A small image VQ-VAE, trained from scratch.
Model: 5.05M parameters, encoder arch mlp_mixer, encoder moe expert_choice, encoder num experts 4, encoder patch size [8, 8], encoder layers 12, decoder activation gelu.
Data: trained on photos with spoken descriptions (Open Images, Localized Narratives), 203450 training examples.
Rows from block 10 of the encoder of a small image VQ-VAE, named by matrix and row number. Rows with one number within an expert belong to one neuron, the router's apart. Each number is 500 + 25 x the weight over its row's rms, rounded and kept within 0 to 999. All counts start at 0. Numbers have three digits each. After the name is the row's rms in percent of the matrix's.
Before each expert's rows are labels from the 100 images, of 14976, where the router gives the expert most weight on average: "colour at peak" is the nearest of a few named colours to the mean colour under the peak. Only what is clearly more common there than usual is listed. The data: photos with spoken descriptions (Open Images, Localized Narratives).
# router: router (encoder.blocks.10.mlp.router.weight, 4x256, trained with AdamW), inputs 0-127
# up: expert up (encoder.blocks.10.mlp.up, 4x128x256), inputs 0-127
# down: expert down (encoder.blocks.10.mlp.down, 4x256x128, transposed), outputs 0-127

# expert 0
colour at peak: grey
router.0 102:516486527467487509495474471532527488530498522463546502508492473519491501499529545507521535493497476482488463500495503512487480509477491461515486513500476490525503502498506538500508524467538490517508509491504504461477465475492516451473512481463471505537506498509479496486455459558487490446506481490535507470532511488492467510530472464501482559508508487538489533506479534467507513504508
up.0 094:488486464490494480504459491508546449506503503482539491476548530529480500516516491425481496512507477484507468498506479494535500450489500483528508515497449512505479505493459474493475506519482510485486507547507525499465460466496487492501500490538473536492497485506464537492492495500526498473509502512478486531522524473568569505493477492513474500519518473487492523495489535517480505450544
down.0 096:508495501482571489500544507542472521524487509522465494498475499508482520493522520563496534551484514523513505460467513525514512515477479491536514489486519539499509517533477470501479499574506490492509487455554472499507518502503489517484488462494519479499490508466537511455519486492529505476494509481513512478521472493484515504480507514485470508497490527515481521501529482540474533478463
up.1 081:482544518508535470486475425496476503472490489505530521535486520516501535488490505470504485506511522494509553475501506534468510494536540523520537532510502472409506512516478482486479493497532502491492509453514540523443493504472499511504480544497501473522473506491478474534538543536523474447493534531475474524495539464496487501512498503520518512494481506478529481507471465516515559466557
down.1 082:489505496460508483501496532548483510528504505536500533487505483480492498497491491542568520471514475512532495461485529524494499504498499515500514481459462492532527501554511495489548512487517496531487484532522512486472533506459514492448524477482484483465513511519520504497537496491496536484520509480510512438564502527511506464516502512485457477484516512506540549468517496488505513517497
up.2 106:507519512502471505500461551482517494535459481497497492492475450501496533486511518486544469483476505502480521507491455475438463437533523488437519493528527491492481513483526528494508532516505491537540492468493495501524546533506495486496511464471537529460514492504509529465509503480492539439489512482517520509514511541498517522485485529509494503488513483544496490492499540512436566531475
down.2 091:537507480485480515472535515502493494527469521512473528523528485506472474525491488518473484477535495496520484527467458481457497514502512516497530483529487485556504512495497500498478507532530503504458527520488454491507479530544523473463513484470517501531501508545507517504494470517537501458502482527489506510487504487473467516514504491487479535542535494445513530485508491451524488510518
up.3 096:527510501520469507523510500469529472475461471483496490484467501531536513514505482511512492468533502537544516492485513514484531517511482488465518500529512495488487499469500491517508482534500484487472513523478489449523559494505538460480514515499452571502500503524492531502491505515487485507480500495488479498479521523473512495491453500521498541516494512428519524535502521489545465517525
down.3 090:531522478493580500500492514489494505531496515481498489484504533487477507501496509504502568506491502499504524460489467515523521475513472511528503508493530544508526525534506484485507503448454495533452541446488499498519517500437516488449501520537507478503466520482559516440512480507481544537512488481475457497542531505559493487479490502445490500449509517543500543521479509503488487526496
up.4 108:485471478507519516523516522483504542521533526477518492495497486525485533496522493507533493496522473488493449535491513504481503505469481505500474484479519462476480503463506496486479521491509494498536513567477522481507491479516460513495473471494499542508492479486469501561541503488501474504507448479526520518529478514465471458494509484521499518480465499550473514461464540487545547501455
down.4 086:504474468503479478531519471520531478524478507499472544460505491496501500517470497515497427514502543480514502530491506520508489536480477483508479513481509458522483511493501475513501487478507499514480499509491508491473473486493498492470519505538454490514508483518483525491493523522537496533477536501517528468471503513507490488523502499513490505455519457519506526495493492497480453496527
up.5 093:500492481490511448505472483513475513503491485520476512490469492524503525524496532503492475526528516471491495491559499506500518503506466527504555499511530510497471475476485484499515513541487496482459497438485513498518505497524489551525477478462567442465488546486500494505531547478511483486524498485481485469471552515477516525532509517468522510484452456496502497486491499531507531527491
down.5 131:533513495474522536514460499461478494499524515496474460510512490505497472516494468556506525500494501561481505481512505473513479487511516486463519540520487527489522507518490498513504478493494519498479531506567514477502514523513490501495505513510528499509471493536512484514513469455491502512511530473518527485508493512448484482476491516513547481520499524503508457494552485475508511510484
up.6 094:486514535527511460500492477531492538531494508467496527467495527489526478472491561480457509484481501508499530470464535514504509471444500522512478526512533541506518498556467474497524495463483479513490487513540483498570537498541483532464461522533509487504474532492545458519506531508483515508514521496521476494487493508522528540505484474491478455522490511501483487479460516463495527537463
down.6 077:489531502505496497512482537497516469476511507509532472513473519515510513508506484513509514466502499491504506525502513518535534542491496509472493468497494489489539498509487493494493508506506493533504504465463530545473543486540522456572460455484524529526549540490522520500506494495489536480467479568494513486483497503484556490521522505484501521510506499520513512493498487521503489475497
up.7 095:486521494492503480511474504497464504494499465515519520473454525513475507482490469489463476530520554487489512488547470489490532552528484498497502494501484549522507512516486533511487463490488497540472522484512475497491537506561540501487523523438454486533493425491485483487516512507477480496503550459492512485509497503453499533548534528511505520515520485496457506517504489548501519501493
down.7 076:496541503530529521542509540455553509513494504484530500500454471505507478520506520518515550492458510459493480528459481468485509497474508505514493457497511499497464494509478501484477533510513454502539469478517567543496496499539521501506470464529490460492524512437536534452485472507526487468501488534515508501499463524505518498498516522478506502477513517462456490512503477517492457459481
up.8 098:456519490504490514509475478510525514492509505500518493496481459488542442472517500460505575551487504507486498513443503521484460494502498466528480536497494492494510501506505497551463497501437483518511505557515543495506508487539485551477533502533509497487503508522540465511478550506493511511509498448477517505520492479538537492465533482461522495473494496499511487485462477482485500487495
down.8 089:483506503497511473537540511480460497444491446513488496474487508524502532465551476475539459508524503459487493530498515483476482503497493519551503495467501452485491499467509504480500494469486523512444512568533476515503514478491520523489486489490523481477522502457467492495487488491503482464539477477540518439488529507482498524502487476557495517520497492453551531464462519524507483475456
up.9 106:516527537527482482462507473468542459498496483511548475514492480499531514514508492479486466529472495510479491517511528502506500550451515514507471518506519500524462524499507508466495487464520523511477489460531487529508506502507494530489474494506493491521482522482509497531497507499541477475502524494507505480489487511463407518508483506535509462545459493576515505496535532521481528493457
down.9 122:529527479518479524511533483522466518511495474509490500512499487502507485510524509469535546537467511543496487464485509505508531487505480498543511442507509514482465493551494498477519514463440516545478505439502541504529512458482517515476519518532499496506511494534515504505491491518495504475485500466508502488504537515501457510481513518487474500478527489495499482494457528495504483519504
up.10 103:525526491509525470485510471478489515496464516486471507499508481489524513539483562533508485502448485505488531588528498466507480519502471502477492448517514526449487501521513460509479510515488469498534545507502492487505484493543563476523519497507443515523500472486495484508508509479489493442514515492481493522474503485530484467509495473524567481488500508494482487451523480481475470497484
down.10 081:462492534525497515519466511495537511477472494514516495547491465494533496523498483486480529531478521482508493523467507446482448436474524511475479512505516548520500500507491501520490496529607517496478519443472518513508526489557508511474503486487524491510508510518531493526471495476504474469487468512480480511517487525491449501498468515503535530531489481518533490507469527494503479486559
up.11 097:532513497484462512495526481529515518518505498473472492517485481481530503490503522491512526496477500488510499458472474506521467480509528474474520524560519561484492511496526485517529523551487502511531468451517534515511508509539499506479487499474466466481499511497475496481491476522533510484488494496522507503499532472475521537547486534570430497490517483459532505508426535526514475512530
down.11 086:459550479512501522521526478513475494535483504503506513483501519488474515485523486499531503505485504470512522478524496484492474512493480476514509495489546451513513482500473518511536528472516492509548530483486585540501512514494474517472482513477500521487492515435481490489503513566533511494500506492494473510527488495463508471467490485496524501445513529473498509504502472513480489519449
up.12 103:480494488522483483514506454506496475496519497508491503484497509527493514519525504494397512511527496488495494474488509486539485510492503486503539403504512497471501488491483497475538497481483496483452456432547484530513539524525476528490462501482490496497505476497536504444519496518487490503489525504511486496494456488507500514495538516476517507501491518487559540489522507520523510508447
down.12 091:490507522502494475511474511529525494505497488480517499450493499497485511514522502476478518503477478476481483462481463478487523505490468508539481588542490490482496466515519469488479498483485489509501501542496530510493481494501510487460497514556445445490497478488520477492493494501541492463530496497495498469463509539527456506458513523477499492482540502514532499539493506498500499524463
up.13 089:522454485495476456514508479497478500522509472478498510521491504511519549485492486502472501495474524525490518471504474515535474539454496511516499454501530556490527468449510503517513462494537510487478462495519435496513499508524463507520508492485499516504516479533490472443528539534516540456472500525530496517445511515488529508546506515512487454506463509506496481479526522482509547495514
down.13 085:475474554471522518498470487484546494476516513497545478533509459502486490513504466452471534478474511521486494504494515487510515527462510507506490528522475487515496507461503502498436504472519483478502496504519502489497540533591496491514516519501466499520509490497492507491502494479519458479525569520502501510471493498472476499525497531482471475505523470512499460515513466494505501500516
up.14 104:466480560483459476471485506520530523530472481507495443477506492498528485518566470531497504494510486515503473491493552509516567434509485509501487488485494448524500502509507509442532484484519510473504511459512545496499495520533519474489521509490533565484506560549534519508494478495513483470502492476498501468480509486492481528519497512471570481514482482443520474489495500486502530500522
down.14 091:520472497488513498524486541515513496477514521502500513506472515511486530522497459501514516515520479500447487510504503496511424511469502506458467525475523495439487457523523485495486510520488512497492534529530469509497491478526471468562508513482508485521522485471480485459491510457502544502492488519480508491498491494522549465472518521517525496517507521531496498487532500557485466510494
up.15 101:548535516480487498509479513499503508495482462473526499516461520519522487527508541481478516513505475535479493512491492459490468497521521505483475485511533527490524521465504536527486424565504522477490479516487541496505516501460510512505522466517490482525488483509472494508496448527520495506474510517502514495468515462473530498479484486543487544459533523490467489526518508542483461531503
down.15 088:515471524502511523486526517524495487483482504532498497537502502487500473504460489543502542468502503539517502543511453500501442505540498498472479508547486514517493521506504505478530511499479489511525523465477453469526469485485490511464485499476527477538496520566541488502474518477538522518453521515513492556496501535541510522524496526471512512521496505460520479501491491464491544514540

# expert 1
colour at peak: white
router.1 102:473493468519473468507508479494540494478486496507482493456487566466526432508529503480495492477503479480521507504496546537476512466493486489431497508534531486508501509535499439504513473514458508535470512533500497510503502539508492482569497476533488510472513554505502505510500541469501520517497494500511520487472540474481537539490496541447487518491528532503491517534506464521493477500514
up.0 087:522478478509451502509520481462502553485478506486519499493475461530510496521546506542458541531502458518479518452445530513514477524525486465497498465481533567494489499506504494584506477520468533503492511500522487508501490503559516516528488509515452439494500490504476515498465525456514498475498480483506487473473530453517540517501475489550458472491492484492474475505467494532508542501541
down.0 080:526504544506501515553494489469484495477489490492551473516487479533481474520534513485491444521502488458502497493493487485527547521538495496499512475547501453516505523470495509513501520505488509463542493443475492505524483509488431518529449484502543478533506491465452518480498531516473506430471503514506487506518500518495548536460522480497517505483519468509486508493496492509456485537485
up.1 108:551519514487453516531499468488523509457513493499518481545481521473509493517487482480504504489501512494489497548506498515499526478518509516468502503481497520520470494503520457479517481498494503456448520497464499545503495553564517500527476531505487518498501548499468492532501523493517524510503472492504487482500521504465526518493507523514507500584535502446505484508504461508545551504531
down.1 104:503531503494492484488455525513456489520538477514489509435467532479483475507532488500532521507467481518534491459498480518488464521470456532532483477486499506473556475471550513454544482489478503520471532503468553512492527486483521488489559497537480494478548504529494505486485528498487519488512495484484491507493503548507500487521506509474481510485522532520487527508494521509484486540518
up.2 087:538521502530530515519490475482536512504473480518508522526450505516444475510516497508518510522479504515502517477496530522502535499509493520553507480471497494467554515461504556522526522486502504486480442459511484513513482509461494511464526532430460499486481491558485492542473502481472486497508494480491501495493522495475525504522462482531494504572484488552508498495498524494481513500475
down.2 128:481452512513445501513541512518502514479475494514523526527462509508489555477509552494491422492521533494471516537451511522505461512487509481464473506537539462494464496469478515539480481501518501505507476454505480507459387504547486497543473536458498532499489537486476499467529516482499517510488474541521498500486495505496503488508518500494534518519509533512496490525517492499533494465530
up.3 098:468516507510492510506462488499449505471499496528494504469520501489492461505554519526502490481517496520469469498528520468519515520463501513479510484562543499429474490509507525475511529523477495517492476536468467495478478513498467450505439506541477539527485512519521511479503520498483517489501499508515495491496538495498537560467542490477510440558490473515486509508544533461476461536577
down.3 091:506502487478478496496477508507494477527492508507487486500481484499487518519462509439536552453530480476519487492482535461511487532496523480457497517504459487524502499498520520483493501473529498511506502507524526504460494466401509488503541454535467448489528487467468542508492478501511537498487448473489477528472525498511521499514486521458475505485523498452504487468489543510533515521481
up.4 092:547477501509514517475481484515491467526515446469467495499429529512511541522473492499526526508480492484503506547488503500492502541529494538493537529543559503482514477469519460493534491514495487507474561502506455524496543493491508486480497533555478503530516486504470519464509510517508483447500529508483491499474551501515522516499492496556501458534481457527504526494490533500465531516457
down.4 089:562501491468534508515517517515495493505492516510485509496488497523497484532476549536467474531508528477507499506486486502512483504521482511517525538431490488528492535488465497491525516486519477488525532486486452488509496495547499507468516488494489527516475488452508476486493462503514492487511495471493502485488524462528520508481506496459471490538489508462508478502499512487504532495505
up.5 099:498508520515527517474485466507505510494476490505497502498494499529472466495515484526550542494551506530491494520520500537513434493485533499485482490514495485507485494517485482509469523437494503493492486497532510501555511470489474525508472508545491474548507457478493487475512548499491492499509486537469468477484503482488531517461512525497483476470496485477494483494514430473525476475465
down.5 114:523473501532538476516509483517496523522526504498500503466530451478488494468506454531472494526493480486523520468510479518467473501526452499508493518496507536510513503431462476511527486543536461515507520497483516504504584490529539486474507535502446492468504456496521527460500479524532489512518476502502472495461490498528483515504497489481524469512526440535488511515480510474472496489523
up.6 111:515510497503453501506486493500487502479484469507522501497490514495509482489536494434519534529507534539472516551469511502507514492503536483486508449539543488481458524545489495497490480524441485497551526553463521470501495475514536513522486500506484555510473465521504486471511539499504496557497468484510532490494487485483493524495483519499523502457517494459466457534485502523507445486489
down.6 100:493527510502526471455502474501464515503511488502470491479556509493538511474501475486503438523480507519523504508494509508479453469529489506529507576497501502520543500496495499497487481540545517473548533554468503520513539476436483521486562525475535556426508527521495496524520504514501501505500531449501508481552516472513468475523470515489536523503472502458516500497477499451520468477491
up.7 121:540487484484529514525499497514497472511512521469478494482508489492493477520505542521522534491488457506504493534520524536503504552518500483480495507495507504473505516478486477479517520524514493507490553549460489475523464526529542442505503499525486551520519530537501499466504481487493519474466499518499497497466490527513522519481553512498481475452533513490462522525510512483492471508521
down.7 117:480512462509437483512550513484487503494512501492487529475501535515507499497528487535459535507537514556521497489496512501508536489501496502474492450509507516509507501544509513494466518462476494537510518471422506493461452488516474467525495507513501578513500500523474499533475501491544484463503464474484507500552512465461545498482496500504456507477480505501499534509516494505500509517489
up.8 109:473528546511503509511510470525503499496498459477499499519486502488488525520530524444506553499524545502486495434510492513558484509507533522555505445479485502483465481536486499486479478480498508520430513464513563508487497506513489533517491524494525543510488477493502472515512503484490461473536471513515523455514522482518514516451504497476543490530497491521512501474526488480541515500447
down.8 119:503460511490465512517480456513545479493482514454497464544520488509510505494471519455479476465525481503469489459498529482537520523486550491480476475499495488472482530507537493498443473532490517448493471491513529487489481456506501483519490510490494524489438498491537524452492508509500490513500435508522513490476501476534534492520471513524478481462527473507522490458510531512479508487472
up.9 097:462511517514469517443507489484509507498512502499528512533499545508505492521507500473478532523485488492526458517495526492506542534469518500475476487515490437550493483531529511529495472471535500512508472544469490508483463510576466511486490488464498494520467480497482488535490480529481523538483493521501503495493515501515534529488478505502489556483522525499514523557503495507442456530498
down.9 093:544478501517550480503499511493561467518509506497536502470504473528523510505522504517472467497499485511506503524471503496491458462544474503454475534549473504487510515497522523488534526436481510529536481501469523523514501494445477490525486519536538520496497485498515508469490509495515527417456485497489500495504473455506525503493514522538481498498534520525483499489494464509531501500489
up.10 104:512481491493525520498463495519522531521489503476504546498479539502512485511507536536545480494514512505505483474494504519552482509477501521507499510476495526528560507474500493513489495550436515443527487503532479488493528509464535463491522486460471526503495492493541523543457455474481470525497522538496484527505506447477509521486498505447488490456470526467513509515454498501462510463478
down.10 100:509459500500508479498532497493537499452532492546496510516470519513530475514442516518508516497497502487510487492536527511494535514505493546500461506508478506453510484507499512511536463544490509502495494436456537509476496497531494491549475490504490519481506539471507461548498509473503479482496515475487498542478485521492521488478513492522557542535439516509496510503518493500461512498521
up.11 103:538524527522485482486486469487502494517519472470498503556469486507547467486459494495522523532529501500515493538519503501533512506489454497508512526503495504467492516476461533506470486488483522523503488521524480495507531492452501520494502477496513481494537493478452519508496472502482487463530498507530534545460510429505508523491474527495452543465466500503476447547475530490531483496496
down.11 094:507501498517543503478531491472503513477527486521516455518522490491512477516488513462524497476483505493514549525533476476491464491506465521509513507500495516483510496494482505504515504488536502519462479453533515494539554492534521492505551482519520447527539529514508497506490457498464524496526564509458493512439494505535485549512522491458545500541521520517490485463528473498535495496547
up.12 103:503512523512495486512487513504501520484491483478522504519499482527487465483478495508531519504482478486510503542522532500518567527492495488542507514525483489524463512529454527520480489524435504462484494495495445484451466504505522496502501501495540495490485544535498501503466497506467502524512499517484536489475529511441466488512493538521490529490495525461509521519505505502481484510509
down.12 086:549502518514438527493526481470449504487490488492497496523482533489530485509503481545481457469481515491504535543515467496519449456554496482484519540532505498512465480521483513487559449498496533513490487537566467503506529521511476509534526505493505476498502481520501518500522510515487510552491529507463507494463515486502506480545482509524533495537543511477491477508521518508502552516572
up.13 103:530499511532475521498477533503483510488460511518512494503493487500457483521491498487537483488499540504530525582545522491551446456509522521496516516507521498484518507486498507491513487496482518468504489458468477507472528458520520548485471524481476508493487463497502475497462461527506491543533496489506472519459570484516454508537487518507486490517460485538499462482523505499499521503488
down.13 090:507504483510537491496512507509567491481515491498468500461525474510504476508492485481533477530494513440484503468471503456474501584488500481537513504485498463530500500477457499516514519517558489451542468473529497497519469525498505503515497489490519515507472508471486489470492474489482479476486527469513490562530491535487530498462509508549474511513448513450477488489494476498498471512502
up.14 094:465510516523513538466484524530481473498457504504535481505485526525496502487525525498521457495486480516482470541515522518461547519476494473516452532509498524471476523478488531518519464499550487453503555532471457507490529469497483561492488506493506494521499508499480512500510478536484511504492505485506510479499495510525478508534504525474486494550504480565487502493514504477519478487571
down.14 101:517522455495507516513464458497515492520507506448498522503506488510513520542505499502542526517485455448474494585479494467481456503497490460501508492482491435493496507515484496502494531444489487497509444563498511507520485493457445519519487507512485454532496454513496489536547502475505521476466497515498498500494485533515475469484514521513516520521483489490506491513481512509470501499452
up.15 110:532500517503480494483523503501461479449450521465510470483528491528497511478517467505522524488530514507507490531522467501520517479503483510496502460516470459533512485488510472498507502506487501524498495472437510510574534562486509533468528488548457509556518531491490517505511506491504490514501509523455497523532493486502501553453502523471473510486533496478487531511480444515515477457460
down.15 098:510498520467503483524510474513602520536493488482497534455475494488504479496581503517443542503465481494492500470489516511525466501510517486503453462510511513499488486527526539502523465510511506523517478477519542512490523500539494475500488491507493486459515529494475492490490501528496478455503518499539512494491472483501487459482493494476464501505537496478520515547482491498463541520518

# expert 2
colour at peak: black
router.2 099:490526499535538550457508495522476471510476501485504475552500497529509520523464486485501484530505559490508524492505440489497516480478492505521490511495492519478502497508465508526465515534468519461498467487496498506534476470483479579461473471471533511531488483482536465540513527499505502520495538524490526517501504491496505477499538481540541480505486484509490482467536508447488510494479
up.0 100:524479461454501500505512493475502495484520545493494503461513497499507498483486519481518544484523503529517507476490490477496481452454486523490468481482512499474506459506522483513477496568514530496553521515512499501510552516513487515499514503485501514526505536510516465554511524490508496511480468502478494523530488480462503489508495485468532530478512451459489494488510491506427499506501
down.0 091:505482499499488491480534503523482508498509485541460509505519517490476506503488503491454474530442498511488500491479488541490540459484477520538510505506500509477502524437483500502502528499460487480481498494450462489479399450507521499467543505540486539478485494527504506468477502512518524507529490502502485507529519523470484523506503499523471497484475567509485546543519494540469455499472
up.1 091:495507486521514515430491505484505485512476517529466506491516536466523495541499506465494546517500506451479522472540516494525506487519524500515508496489533541490516498476517494487552484478496526507504526474457482534545534525506539523484513480512499467481503476473553481484507479486475477502475543512463489512525492497542508496476534518465534519513496501514525458447520510487534523498507
down.1 112:509498502484474482529544522484491469504488475527500531503526497538483518527499473512459382487512523521514489554471506505497484508482525523493511526509522454525486496441490501504501462507519497545450480519512431498472462528551485453509505494429512497485524511559465493500465532452512488502490524503515528527537497512476500508535478477484497502527513500472529488503501496514498508516495
up.2 119:509485500510513476493487494468473509489522508542504473520482501497512536492509488517529528511529478527500463498473484513481478513500498505525502494504498519474488506543469517504499506467561525478477499506537549496473516501526498508473481522422481487512490508479519480525495532505513468564529497506499492542471487480432512491498496493528526464482468498526473467562448526506485507471473
down.2 133:535466522511477507498491495525497509465472488531484492492505489501533498458500504453488509500519473455514504462497517518512487527508483487505527465504500464498497509474495498518533505523558520484475512534463516519521513534525495493524493504545503498498516510482493502483557518486455515528502482518486492522464542476528526517506463527524534548487528489509532498487497499466506512467517
up.3 108:489485480514527491518522532507466486523493497508491524529527518500484512539472474545421501510490519474512501470525492506502544515485493520547541458506472511486495492544480538510500493510470460513511510501474424494498535522507540465510503494528490559515511443486521481469519535487512487521490482482508494506518488490475519498526495470484512489541481524507498498533531500521551500483486
down.3 100:501497511501427523452539511510462524495499479535529530512456519468546488474466501485466488441505502530501498545478508495505473468547505470435497556535539497524493491507477497481526519487497490497491551506454508463468446486519475508513519515533503509518485526549481501568513534515468502490502490481506483460491483458490525514478511517551492519493499513465549510510486520481510504502499
up.4 090:508554515484458529497499487505512529517480499477565497459514484514503515519474485471476542499553497481515508542526478522513462482476512519510480483502543502518470474545521503511527476463508493500475520507499515523450536491516509465479433490489512518531478540502503464485502563518477524467484513494493485493488535506468549541475473512528595522459501521471503511504509470521551525485504
down.4 073:493525431495583484534496492509499472521508507495445499456536491460487513519497493477508485478491508494493491470510488511495467500498489504527482525496501559548536486495482475478538487487490490501509457501498517501533528501444482497464544501483458477479553495455535489486478558497475477534484431522493478520499492542551485492495498508451492480523498462483506526538486529483460474510540
up.5 095:535506487540513529487489530500496495515482495503476465503483486534463501511456492470465488533478571529501530506480467506549509494506508509540520449501504521496470465448525507488499503500557482499496479459468531511536523512495507518517543496552503503507470441488527513510525518490501490507527505474469507546486501468509508493491497499526470510531532524536478493457487484479469524501469
down.5 094:458501509490502512502530508501491549521505512499526519509484496501512466518521465542549486494514527452490503500492493499510494542484501477462507542453499467487488483529492514510505471512505514498500478571459486486502516505536483522463497453504525526537514499506476511482519504483530493488495557502535506439494479502488486483505498477503498480538490511433511489563520481499524484492467
up.6 114:474531459534459507502531520526496527477509492555468500480498499464532533511497473510463493473507499510491511555550544515493461501531488498454482469472471519491496479525525545465490481467464503552520494529505485496525461534508488488505503507525509494461515519517505524461504517483485473475507521463501537460485474463470529486509515529491508499513543501556505521504507470514499461486512
down.6 082:490511494520486513545494490479521469502510489508522502517505524481527498530522506483529543478524486488484513507524518504520448483521521480457504474528581525480509507505531487491523482420498472489477500498554524535524480523478524453526478545517464467510468544513548507477505517481469545494543439501502497489451483476510497545498488516482491487504494503532471482468505479481526502487550
up.7 098:493459488486494511504463500490474505495480504494515487502442463513513506511489499518485488516507537549494463543527496508506465480547506529474510511485473571515461494491527514507488470511512485543547473537507481475505467529514474524495466473488528526531488506511455490487517537509440485467454540471509500485516506509525478486535492498549454499512501523512520490492481511484505525538477
down.7 094:449508526511469496490513472477490492512504501471511492512513509491511493528519486485506500495485521516512490578501476493471540489529514490504515526492481465502512492508518523497464482466462509524460429542537491504524507493522528518461487494505449487539519488502501486437464504534459512525478498511491486465503515497522503498531508477476448490516511514491481512521529506514482507500508
up.8 088:533476485484468504509493480495464471521496494484465510557505478513513525517466507528516487505534500492516480519546490566500514494515480457532534507490496553488537538491505482527463554479518475504482506477472482454543485529430483542481549512501443457467466522484494489474498517490524477509547467482490515493453488486501488474508507543508527483528512476508518485497518527497519519496520
down.8 071:501509483479581511516518499473453478485516506466520474492472504507505494489485491541542510488508526466511525446503477470527546526462500478521498458494483492487489524502504488462498513487535546508493536488536516509510551488578541508515471464508472473481499463499500505452510497501543483481520524508496523489456508514459523517491525473512503497489526467489479489496519496534521462530511
up.9 087:454497496472515487550447498503530495478476503514502474493540526513473465539483502492470526489524490478517520506557486505501463510497500503476483500486528502505484493496524477520503474543538491511517519486487556492485565514497461486512518511539523529466494510495565523511515555468467517527475460530517474495501465518501530530494535530469523515453512447461516532475490483480518531495509
down.9 070:517511499488484505477496541479506495537511514496514510468519512494487519445453504513490606510512452533501529444507484488495515498482506495483502480516446532468518503484459529489489486536500485485511530433457515505513576483534534467478508530475482514497517508471515476478514501479494494552544503501485441524522488463488537478488487522512503501455492491500487502510475500502500483537486
up.10 092:501463495486505507481531495507487496515516521478540461523484525478488497511475490457516516505513537418493513538474502512483447513518497537494527546493501521490484509493522500505534514494501517524505497489442500517524515532489531468500531491455449521435552518497493512518514445485496532488518507512503507542460484490498527505523494506488496494522554501542495498523464477501516517501510
down.10 087:489523487488538518496475513500515496480515513483508487476519492508514528440466503517515504487490469543481466551505484514526436509456496508498519475521501494488534482495547477506494508467564479493477510542484484503540559493544480504525475485511514473487515513517540497507557484500544504488517505534477518523488470464532480514516532505517473535538522492552525498424521476501508528500509
up.11 089:506499516479496525509455521495505520509466481564494489486467493540477493545479521491531511505496557511504469539483492499477471469538510464481527490483498501517481513467546515492550502537571534498517476523517503506463505499464477474488487495462505532528513515470517540462502537529525484456485555487484495473510479481520507479532485470497472490500570525494495462468534460484499543520545
down.11 082:508490498501528458515521527484451487512501489500502505483522483501507528499486492489501489469505523515508512505500498484521453551511486488548504525480510509571505464488496492458516513493519486474460511545491493506505501484497525440457541484454505473458521515524476519480495513490535510526491473503470471489502478512501481539497514509473482552537497462513517555490498564495466484537480
up.12 119:511521492496491512474458493481518509503526491469524492527498499534467487506477548502503441518476473488499502517520503483550465480511491482527507494490497483473480542454489495495507523505492510467542489510546499475488457480466484499498495499460532489497454495526491506538524546514475501440519547502514519483523503502512479525516502517507520489486476477484498503486500515505470485542499
down.12 150:511534466491408514516532494508443488507456475515463508486494465483516497483488501487497515484541513571497477481540514496545467439542493506521497481478539527496487512523509497510502500497465524539471464458523478502497512487487517545519502504521527481467455495567538498525490530510477489516508481495480486478520538453489522488503486495564510516478502477522477493486461536516490493507519
up.13 097:453504500489507472534472463511534456508514505509546482476528476505537479531499526453460560483525526516499502481509512492502517478501482499531497479522496498517498525486460490556457542547469515487495479450484515466482517504433453491482491538488466485490489525495514448512481492495488512529519501546453485492501523520534484527488528525489507505481480485487442475513466483537459490513523
down.13 096:468496495460435490487497486529465528519523484533489514466507497498507508480485488517516468494469510510487489467533514497528478467515483523496522477453549518493534468508527500509528464571512543463549474532507466532491518512495519532505502495537490515454475485486493503532492508489502492496505489497509490499450534512489516458523471510484522494522455507482492510525488516538492506534488
up.14 110:477514482487518480483514490525557477507517512537497480487491500494506498502501519504458471487475492497511504467529490506514570439539507513517505516481503526493519485496499484510505491508440512489464570480472486519492516506463511500507514520521525567463469456491506480557506501491449504506495521482478489501493488537491535484495500504529494493471499496516518490475490478483491509515486
down.14 094:515483488519459503501498495498491508481494465442532497534465497525538498463507503494473475514525491468472488505498506528481519531499524486513482461495535490474480505539500508498457519489504499479467479528460507521491441466483431487548474467444507546519514526482453534545438545550513460543490519488502474454530502483493529523478515485526550526507451481487519507462433531508479478497470
up.15 092:520467512503497477483559510509498536491503498520458535487487524472514501498525471547497493518454501541480530534479503510520537554502483505523494475502517465514529508470496519523488459504465513485494550507481466501503487464550528500501487510546491466448511501558530474502542471507469508543453480494550501468507475465521466499497501468460447499492499478525526492504498514541511479499469
down.15 072:461484480557501466463506500486521518501495499491537473508502499504510506479485508494482472497518529443507508516508474510483499503527515477519519461525487520470491482502527509490454510491502504452477497493500438487507441497541476533528487544448554495578478519508497512503509500475494544523521516497498492548465482491455514494512504512515484512454508493466513501527519485474550490498522